{
  "model": "sound classifier",
  "dataset": "acted Russian speech (Dusha)",
  "train_examples": 26041,
  "time_shift_ms": 100,
  "n_mels": 64,
  "hop_length": 320,
  "input": "log_mel",
  "spec_augment": true,
  "win_length": 512,
  "targets": ["emotion"],
  "num_classes": 4,
  "arch": "vit",
  "norm": "layernorm",
  "norm_position": "pre",
  "activation": "geglu",
  "mlp_ratio": 2,
  "head_dim": 64,
  "fused_qkv": false,
  "bias": "all",
  "qk_norm": false,
  "layer_scale_init": 1.0,
  "parallel_block": false,
  "inner_norm": false,
  "kv_group_size": 2,
  "patch_size": [64, 4],
  "layers": 12,
  "width": 256,
  "positions": "learned",
  "pooling": "class_token",
  "label_smoothing": 0.1,
  "loss": "cross_entropy",
  "init": "trunc_normal_002",
  "residual_init": "zero_last",
  "optimizer": "muon",
  "muon_scale": "match_rms_adamw",
  "lr": 0.0022,
  "momentum": 0.95,
  "nesterov": true,
  "orthogonalizer": "newton_schulz_5",
  "adamw_lr_other_params": 0.0013,
  "steps": 10100,
  "batch_size": 384,
  "epochs": 148.9,
  "lr_schedule": "linear",
  "final_lr_fraction": 0,
  "warmup_steps": 300,
  "weight_decay": 0.05,
  "adamw_weight_decay_other_params": 0.05
}
Rows from block 7 of a small sound classifier, named by matrix and row number. Rows with one number belong to one neuron. Each number is 128 + 32 x the weight over its row's rms, rounded and kept within 0 to 255. All counts start at 0.
Before each neuron's rows are labels from the 100 clips, of 14848, where the neuron reaches its largest size: "strongest on" is what is common among them; "loudest" is the band of the loudest frequency at the time of the peak. Only what is clearly more common there than usual is listed. The data: acted Russian speech (Dusha).
# gate: MLP gate (model.blocks.7.mlp.gate.weight, 512x256), inputs 0-127
# fc1: MLP up (model.blocks.7.mlp.fc1.weight, 512x256), inputs 0-127
# fc2: MLP down (model.blocks.7.mlp.fc2.weight, 256x512, transposed), outputs 0-127

strongest on: emotion: angry
loudest: 500 to 1000 Hz
gate.502 [ 92 155 140  95 103 116 121  58 162 143 121 134 142 147  92  85  98 141 119 136 186 131 106 134 170 119 106 161 103  96 138 129 174  77 105 134  43 113 145 124 120 144 142 144 130 163 125 143 116 119 149  95 171 155 136 123 145 135 113 180 107 133 148 112 113 122  92 135 118 181 163 134 117 193 140  67 100 112 150 133 190 121 141 122 123  94 116 176 123 206  92 107 139 120 221 151 129  68 158 155 103 146 124  93  80 146 151 129 140 145 152 110 152 194 174 124 116 103 122 120 148 111 113 102 136  74 169 122]
fc1.502 [143 137 180 142  87 124 151 115 116 141 184 153 158 138 108 100 218 165 156 142 124 135  92 176 153 144 194 106 169 111 150 114 122 144 171 132  93 172 169 132  95  66  97 189 145 175 113 153 126 107 132  89 170 129 199  98 103 153 189 136 125 117 106 138 128 186 136 114 177 112  75 146 107 103 127 137 119 156 108 161 114  46  89 123 136 159 132 168 132 151  97  67 171 117 161  85 100 113 122  95 121  96 116  31 129 182 137 142 101 172 135 133 156 108 146  79 162 147  83 121 102 152  85 132  92 140 137  91]
fc2.502 [107  85  75 117 132 123 115 110 135 144 165 108 128 117 115 120 109 104 154 106 124 119 151 147  83 101 144  98 231  81 148  91  98 114 152  64  92  89 181 107  55 173 170 161 135 192 116  87 119 148 179 130 170 138 148 109 118 126 107  85 171 131 106 110  96 123 131 146 152 103 103  92 110  98 135 134  96 185 127 127 185  86 195  99 119 107 154 134 154 151 145 206 118 142 111 109 125  83 164 166 124 150 192 118 141 110 161  79  90 131 117  98 198 106 170 113  96 115 213 101 128 147 142 141 142  47 158 100]

strongest on: emotion: angry; emotion: positive
loudest: 250 to 500 Hz; 500 to 1000 Hz
gate.79 [164 148 139 142 119 160 109 145 125 108 133 139  88 111 152 130 178 156 151 102 111 135  98  81 120 116 105 113  23 137 136 160 150 130 116 126 135 156 246 140 178 158 108 139 136 124 126 130 130 109 162  74 121 122 179 122 123 142  56 142 138  98 105 112  94 107 135 142 123 135 102 104 150  41 114 143 122 128 164 144 152 139 147 101 150 178 170  99 124 175  99 137 145 144  83 169 104 115 102 175 116 118  90 187  89 142 161 110 116 134 136 145 188 116 141 172 161 111 195 143  99 189 133 142 167 130 129 160]
fc1.79 [123 112 171 164  94 115 118 118  90 135 159 124 105  95  86 136 135 158 132 114 109 120 148 113 132 118 170 124  60 109 142  46 102  87 115 109 139 154 144 165 115 128 133  98 177 162  80  93 145  88 138 187 140 147 143 120 141 144 137 165 122 164 114  93 104 120 137  94 152 125  63 127 114 111  55 140 126 117  47 192 110 120  78  70 153 144 154 178 116 181 123  71 141 129  83 119 109  96 183 110 147 223 172 152 160 123 118 141 157  89 138 129 129 164 110 139 135 158 174 137 161 190  71 176 128 131 155 126]
fc2.79 [ 94 154 123 146  87 178 194 167 115 130  71 134 107  99  83  86 191 108 111 131 104 185 120 155 143 122  96 112 136 149 127  98 110 140 126 134 155 140 175 139  91 102 112 105 168 100 145 107 163 159  63 161 138 137 162 129 152 114 107 130 100  52 153  87 135  92 171 111 146 138 143 120  81  97 139 169 115  70 136 187 119 146  88 121 139 159 122 138  92 130  64 105  97 102 121 109 158  94 196 146 151  79 132 128 118 102 127 124 177 127 141 113 133  94 134  88 156  56  89 134  81 137 137 185 118 159  96 100]

strongest on: emotion: angry
loudest: 500 to 1000 Hz
gate.484 [104 139 161 146 165 130 137 115 167 153 113 141  86 183 116 227 103 160 128 133 133 179 129 120 167 133 104 141 176 156  90 153 126 203 111 123 119 169 156 146 113  98 128 176 107 121 176  79 117  98 141 125  95 118 191 112 145 154 103 118 174  95 105 164 116 127 110 201 153 154  83 125 121 143 104 146 136 144 108 139  92 123 133 160 119 210 116 117  89 117 114 150 104 149  67 100  87 105 133  61 121 176 144 121 125 127 174  54 117 104 137 130 130  89 123 112 154 111 172  56 114 137 140 122 161 123 107 126]
fc1.484 [115 101  97 182  76  67 144 139  60  55 154 104  91 156 173 114 120 103 187 171 155 153  93  80 174 146 138 123 103 165  97 126 155 158 132 117 163 109  76 189 143  88 151 117 145 115 147 152 119 106  56 105 106 100  92 113 137  63 135 194  89 183 134 186 101 132 163 136 138 148 134 122 137 151 151 123 116  67  90 113 173 121 129 175 140 140 148  88 118 139 103 139 128 102 109 103 140 156 129  57 187 109 156 124  95 111 141 127 134 114  68 143 146 102 175 154 156 177 160 150 131  99 155 129  92 122 114 183]
fc2.484 [158 126 180 157  85 120 198 109 135 125  94  98 125 133  27 135 154 173 109 170 123  89 192 100 113 119  99 143  97 139 127 158 134  68 110  91 177 160 109 123 122 104  98  99 150 135 142 145  81 125 139 155  48 106 132 170 167 133 102 121 132 169 105 116  87 116 147 173  68 151 121 191 100 137 126 113  85  92 158 131  58 158 152 167 114 153 204 152  99 110 105 148  95 171 127 119  88 158 119 126 158 131  95  79 107 138 164 158 118 107  85 101 102  82 124 116 127 139  82 114  98 153 119 139  94 108 155 145]

strongest on: emotion: angry
loudest: 250 to 500 Hz
gate.407 [137 136 145 139 123 128 106 142 153 153 112 129 111  97 159 123  99 152 102 232  73 166 188  98 187  35 181 172 123 121 139 120 123 124 133 126 143 107 179  98  96 118 130 141 100 100  78 149  90  99 130 154 145 162 127 123  97 160 144 135 126 193  64 160 135 173  95 127 176 100 121 147  68 161 160  94 110 156  97 112 121 149 132  91 124 114 131 133 127 127 133 162 168 124 145  92 106 119 136  88 118 160  89 149 121 148  57 162 120 147 140 167 102 144 173 176 117 100 152 131 111 138 129 111 119 178 153 187]
fc1.407 [ 61 150 111 149 130 143 149 129 115  95 167 111 146 146  89 126  83 169 144  64 160 117 123 112 137 152  38 120 141 155 168 106  54 140 127 138 123  88 126 121 129 144 156 176 130 107  73 181 104 129 135 121 138 118 136 121 141 141 115 114 129 123 149 118 159 146 103 178 120 106 137  73 148 147 116 155 151  97 185 136 106 138 112 135 167  74 181 145 127 111 127 111 111 192 190 180  97 114 113 141 130 121  99 198 125 107 124 114 106 140  99  53 161 143  46  84 121  95 141 157  81 114 132 120 134 129 138 115]
fc2.407 [155 122  90 129 170 120 155  98 131 104 130 154 149 115 132 146 149  60 106 120  84 126  87 116 164  53 122 129 141  95  64 168  83 157  46 120 142 127 123 100  94 111 148 144 181  61 165  96 174 153 146 108 150 119 102 160 154  82  58  60 120 174 165 131 138  96 140 182 171 156 144  92 132 205 168 133 101 152 100 149 150 117 111 158 150  55 137 104 116 125  88  98 118 131 152  89 137  95 177 152  86 137  56 121 144 139 163 115 150 120 165 176 107 126 149 101 130 160 134 146  82 141 109 181 100 152 210 149]

strongest on: emotion: positive
loudest: 250 to 500 Hz
gate.73 [ 82 184 125 164 125 139 118 128 119  99 135 143  80 137 144 201 148 160 142  91 104 137  89 101 103  87 187 107 148 109  93 155 142 145 125 123  90 102 169 126 108 120 200 144 148 147 140  88 171 147 120 105 152  98 124 134 131 123 119  80 137 126 136  78 142 110 130  94 110 153 118 121 164  80 100  93 153 140 138 165 105 145 151  90 203 103 183 107 141 107  98 145 147 174 127  90  92 183 163 105  61 180 101 186  92  82 149 146 118 140 142 109 102 158  82 155  96 139 161 107 146 133 102 140 104 134 107 153]
fc1.73 [126 121 104 150 100 138 158 129 113 179  92  42  85 115 107 100  77 119  74 117 173 100 111  89  86 132 129 153 172  85 140 188 184 157 118 172 141 178 163 154 114 136 168 164  80 166 133 122 129 108 128  72 115 111 158 126 129  88 156 178 155 138 106 141 142 134 104 136 111 152 161 168 116 126 111 109 148 101 150 147 149 188 107 185 108 119 176 156 130 159 161 103  93 118 129 121  94 154  95 142  67 117 102 121 184 189 154 142 141 123 116 103 140 120 138  74 133 149 180 140  99 153  90  67 123 133 181 208]
fc2.73 [149  92 105 160 124 207 128 175 112 143  98 180 119  74 142 169 130  98 111 158  97 183 124  70 148 137 178 164  58 157  57 188  84 116  84 175  54 127 122 153 146 164 138 149 114 131 115 119 111 143  80 113 152  76 125 123 139 168 134 109 114 136 112 140 137 112 156 160  97 167 119 116 132 183 139 181 111 167 126 112 185 151 109 108 105  94 110 108 162 154 123 112 178 135 111 135 135  73 172 111  60 121 135  79 131 124  72 150 114 162 105 120  87  99 122 146  87  89 116 187 113 132 183 148 167 111 152 158]

strongest on: emotion: angry
loudest: 4000 to 8000 Hz
gate.179 [ 90 155 126 137 152  67 108 147 153 114 110 135 141  98 117 122 119  85 135 113  91 108 159 125 128 132 135 145 140 150 106 184 105 134  88 104 107 179  83 179  97  78  92 136 122 115  91 127 137  90 156 113 145  73 145 148 120  80 132 160 198 159 111 127 140  99 131 133 121 157 100 151  67 108  83 110 140  98  73 118 118 145 144  96 159 126 126 149  84 164  67 159  98 113 150 164 134 144 196 190 102  86  88 153 123  88 171 133 121  84 149 160 161 126 119 126 124 118  95 123 154 146 144 118  97 124 154  75]
fc1.179 [ 64  75 139 157  75 154 114 108 110  99 127 159  64 165 144 150 114 175 222 165 157 185 142 142 136  81 104  98 156 199 114 113 162 149 158 139 121 102 134 110 136 139 137  65 102 100 153 150 149 107 163 113 106 152 132 140 111 185 149 127 111 136 167 153  69 129 103 154  87 109 149 144 124  78 167 166  85 100 150 162 127 111 112 163 112 145 159 176 107 102 154 119  91 160 128 123  87 126 180 106  83  65  82 102 158 126 156 156  89 142  97 143 128 175  64  73 141 149 144 147 129 158 126  86  96 141 142  87]
fc2.179 [ 76 135 165 120 138 120  61 122 127 186 114 108 143 101 131 106 101 109 115 124 126 127 128 111  77  81 132 132 158 161 124 139  97 170 143 129 123 120 164 120  73 156 144 152  52 110  79 178  81 123 103 126 145  92 124  85  95  92 171 131 145  98  99  88 109  79 129 149  62 130 104  81  94 135 108 118 116 139 122 119 182 157 137  51 106 127 113 173 112 149 234 103 102 169 162 128 127  83 128 126  83 123 137 118 149 153 123 130 153 119 150  96 175 137 123 123 139  96 188 169 139  51 152 136 134 106 128 114]

strongest on: emotion: sad
loudest: 4000 to 8000 Hz
gate.499 [102 132 161  91 135 131  91  91 100  87  96 194 104 130 155 115 157 133 112 110 110 144 148 183 117 136 128 102 129 111 122 104 125 112 142 159 225  69 151 130 102 151  79 169  72 114 105 171 127 153 104 168 126 110  82 190 116  90 134 114 132 113 163 115 128 137  91 133 174 133 115 122 143  73 107 131 204 190  64 131 158 109 169 136 130 144 116 159 157 126 179 119 141 125 118  90 143 148  81  76 190 170 162 124 125 118 123  98 102 128  90 132 169 106 128 109 125 146  77 110 103 128 227 164 102 162 100 193]
fc1.499 [166 104 114 100  70 122 121 111 126 112  97 146 150  71 173 100 144 156 102 174 102 119 113 103 152 109 124 149  88 124 140  66 123  91 129 126 155 133  72 159 151 129  93 165  79 161 137 168  86 163 137 129 144 208 121 187  93 137 155 147 162  70 109 147 150  91 143 179 102 161  74 129 104 134 187 155  93 152  92 134  91 134 139 115 117 117 173 144 123  71 120 140 134 139 102 210 147 202 156 146  67 139 139 120  99 116 181 182 168 117 142 160 142 175 157 108 167 118 159 167  99 156  78 100 124 187 158 135]
fc2.499 [109 118  83 118 115 128  59 114 128 152  92 174 120 171 245  84 153 135 140 114 126  66  77 141 123 100 118  84 132 145 152 118 149 122  70 150 122 142  93 146 171 113 111  92 120 148 233 182 112  97 125 146 132 209 141  64 105 160 154 176  79 141 124 139  93 129 101 101  81 114 188  82 153  77 144 149 164 103 149 162 103 177 129 166 132 134  86 179 182 144 162 137 108 178 152 143 145 155 136  65  89 136 120 144 146 105 138 144 133 184 100  77 152 135 138  96 145 105 121 120 125  99 110 123  98 133 182  76]

strongest on: emotion: angry
loudest: 500 to 1000 Hz
gate.122 [162 188 142 106 158 112 100 134 136 123 106  92 125 151 131  83  90 143  69 165 105 158 140  64 153 190 108 116 140 113 166 113  15 164 120 109 186 128  83  94 130 117 140 124 148 174 132 104 144  94  95  36  71 110  97 138 122 165 116 154 125 106 105 115 146 109 159 124 130 132 107 154 125 158 149 149 151 118 136  90 104 135  70 159 151 135 131 166 161  97 170 115 172 134 123 106 138 159  94 124 144 180 113 112 139 159  91  72 143 165 102 101 102 119  65 124 149 136 150 156 112 174  96 211 178 145  99 146]
fc1.122 [ 95 111 175 132 114 160 106 137 123 147  91  95 139 139 103 129 170  74 140  98 128 158 132 189 146 215 110  49 145 119 143 122  96 128  76 173 146 153 132  55 134 108 118 119 134 108  93 158 138 171 114  29 138 141 121 150  97 151 147 126 129 140 117 155 118 136  95  91 121 113 143 152 118 142  85 141 106  97 137  90 109 140 106 136 156 160  70 134 147 117  52  77  95 115 119 124 190 147 124 148  79 165 164 167 170 152 137 120 130 165  98 172 140 107 181 159 117  57  69 108 123 119  86 108 170  72 221 124]
fc2.122 [191 166 147 174 146 154 100  85 115 170  91  98 172 150 150 115 103 144 115 170 107 135 133 114 130  99  99 135 147  98 120 185  84 153 151 133 114 125 158 123 209 151 154 136 140 157 165 213 128 134 147 127 142  74 149 132 137  97 190 157 164 116 162 228 136 114 109 112  99 108 153 139  70 157 139 135 128 189  96 103 160  98 164 129 118 168 137 175 190  85  91 112 100 115 171 136 122 135  97 104 115  99 124  79  87 138 165 171 106 144 116 127 124 133 133 116 113 131  90 102 128 138 127 150 127 101 188 153]

strongest on: emotion: angry
loudest: 250 to 500 Hz
gate.269 [157 186 148 118 136 143  81  79 160 160 113  83 187  93  72 154 171  98 185 151 125 130 100 150 115 131 139 101 182 100 143 105 201 140  92 109 169  96 113 116  86  97 126 160 135  83 182 107 115 107  95 108 118  88 175 133  83  92 109 149 168  88 132 181 130 166 126 152  87 134 150 129 100  89 117  60 140  87  96  95 132 137 109 125 161 179 169 106 129 119 214 100  91 163 110 138 102 196 143 102 136  93 111 117 153 116 112 157  86 196 148 120 116  89 112 138 130 128 135 182  75 142 107 137 128 169  82 119]
fc1.269 [119 153 131 131 146 159 203 102 133 133 149 171  96 137 162 148 153 124  74 125 133 115 169 113 151 107 145 120 115 140 108 154 141 173  97 184  82 134 106  91  90 146 132 147 138 146  62  98 124 114 158 112 115 140  27  98 105 149 128 128  68 145 168  71 116  96 109 112 146  69 104 113  90 160 101 186  97 131 109 149 139 119 237 118 102  87 134 150 129 136 157 149 224  51 114 155 146  83 121 136 175 128 153 147  69 162 159 114  74 120 114 128 139 120 143 119 121 159 151 100 177 139 165  68 132 132 138 161]
fc2.269 [116 166 112 144 131 127 188 144  91 154  77 108 157  91 115  45 140 156 161  94 109 144 103 134 164 157 124 151 173 100 172 115 183 122 116 121 155 125 107 127 154  96 132  74 124 164 150  71 140 121 144 180 158 105 125  86  91 136  96 149 121 155 166 206 167 182 143 130 129 120 141 153 183 135  80 156 203  61 125  83 155 202 101  83 134 111 159 155 109  82 142 118 145  85 165  97 103  97 161 100 169 157  53 107 134 109 190 156 183 140 149  96 122 131 179 133 101 140 139 149 121 105 163 137 150 144  86 111]

strongest on: emotion: positive
loudest: 250 to 500 Hz
gate.409 [ 85 167 118 111 158  92 121  90 123 151 209 116 132 128 126  86 131 120  97 127  80 146 119 175 143  72 158 151 105 130 127 109  70 150 135 201 162  90 156 165 148 118 104 157 114 156 141 150 159 151 172 135 166 124  29 155 140 154 109 179 116  92 141 130 111 118 148 143 150 113 180  95 163 111 102  67 136 119 144 114 113 149 108 181 138 126 151 127 135 131 110 153 132  99 112 165 117 184 144 112 127 163 143 174 200 117  84  96 136  94 180 128 137 150 127 147 152 117 194 114 119  57  73 115 138 128  94 105]
fc1.409 [125 119 196 109  91  63 117 125 119  95 104  89 152 162  55 103 115 141 119 108 116  84  87  71  88 110 138 139 152 111 126 163 187 171 171 173 156 111 153 143 184 139 128 186 134  84 118 155 140 203  85 113  98 148  96  77 147  76  96 118 195 154  70 117  89 185 149 135 107 186 111 144 122 112 124 174 145 148 113 188 147 106 111  78 141 174 165 144 106 186 154 136 117 129 110 126 142  82 123 132 117  98 127  93 137 132 119 151 137  77  80 139 119 168 151 122 112  72 156  82 172 142 104 156 156 136 106 111]
fc2.409 [126 178 108 114 103 125 142 124  57  83 190  78 133 162 118 139  99  97 151 126  77 150  69  92 184 109 100 111  86  77 127  82  88 112 116 133 190 112 153 133 156 122 154 103 123 121 123 133 145 142  86 159 143  74 120 142 100 100 126 168 139 141 147 117  98 106 110 187 143 131 127 108 170 110 139 112 192 168  98 115  96 109  94 144 113 165 117  80 107 124 155 105 120 155 110 200 120 166  87 134 162 117  54 176 154  92 136  92 144 176  72 170 159  77 103 115 120 116  82 108 138 113 135 140 198 116  93 129]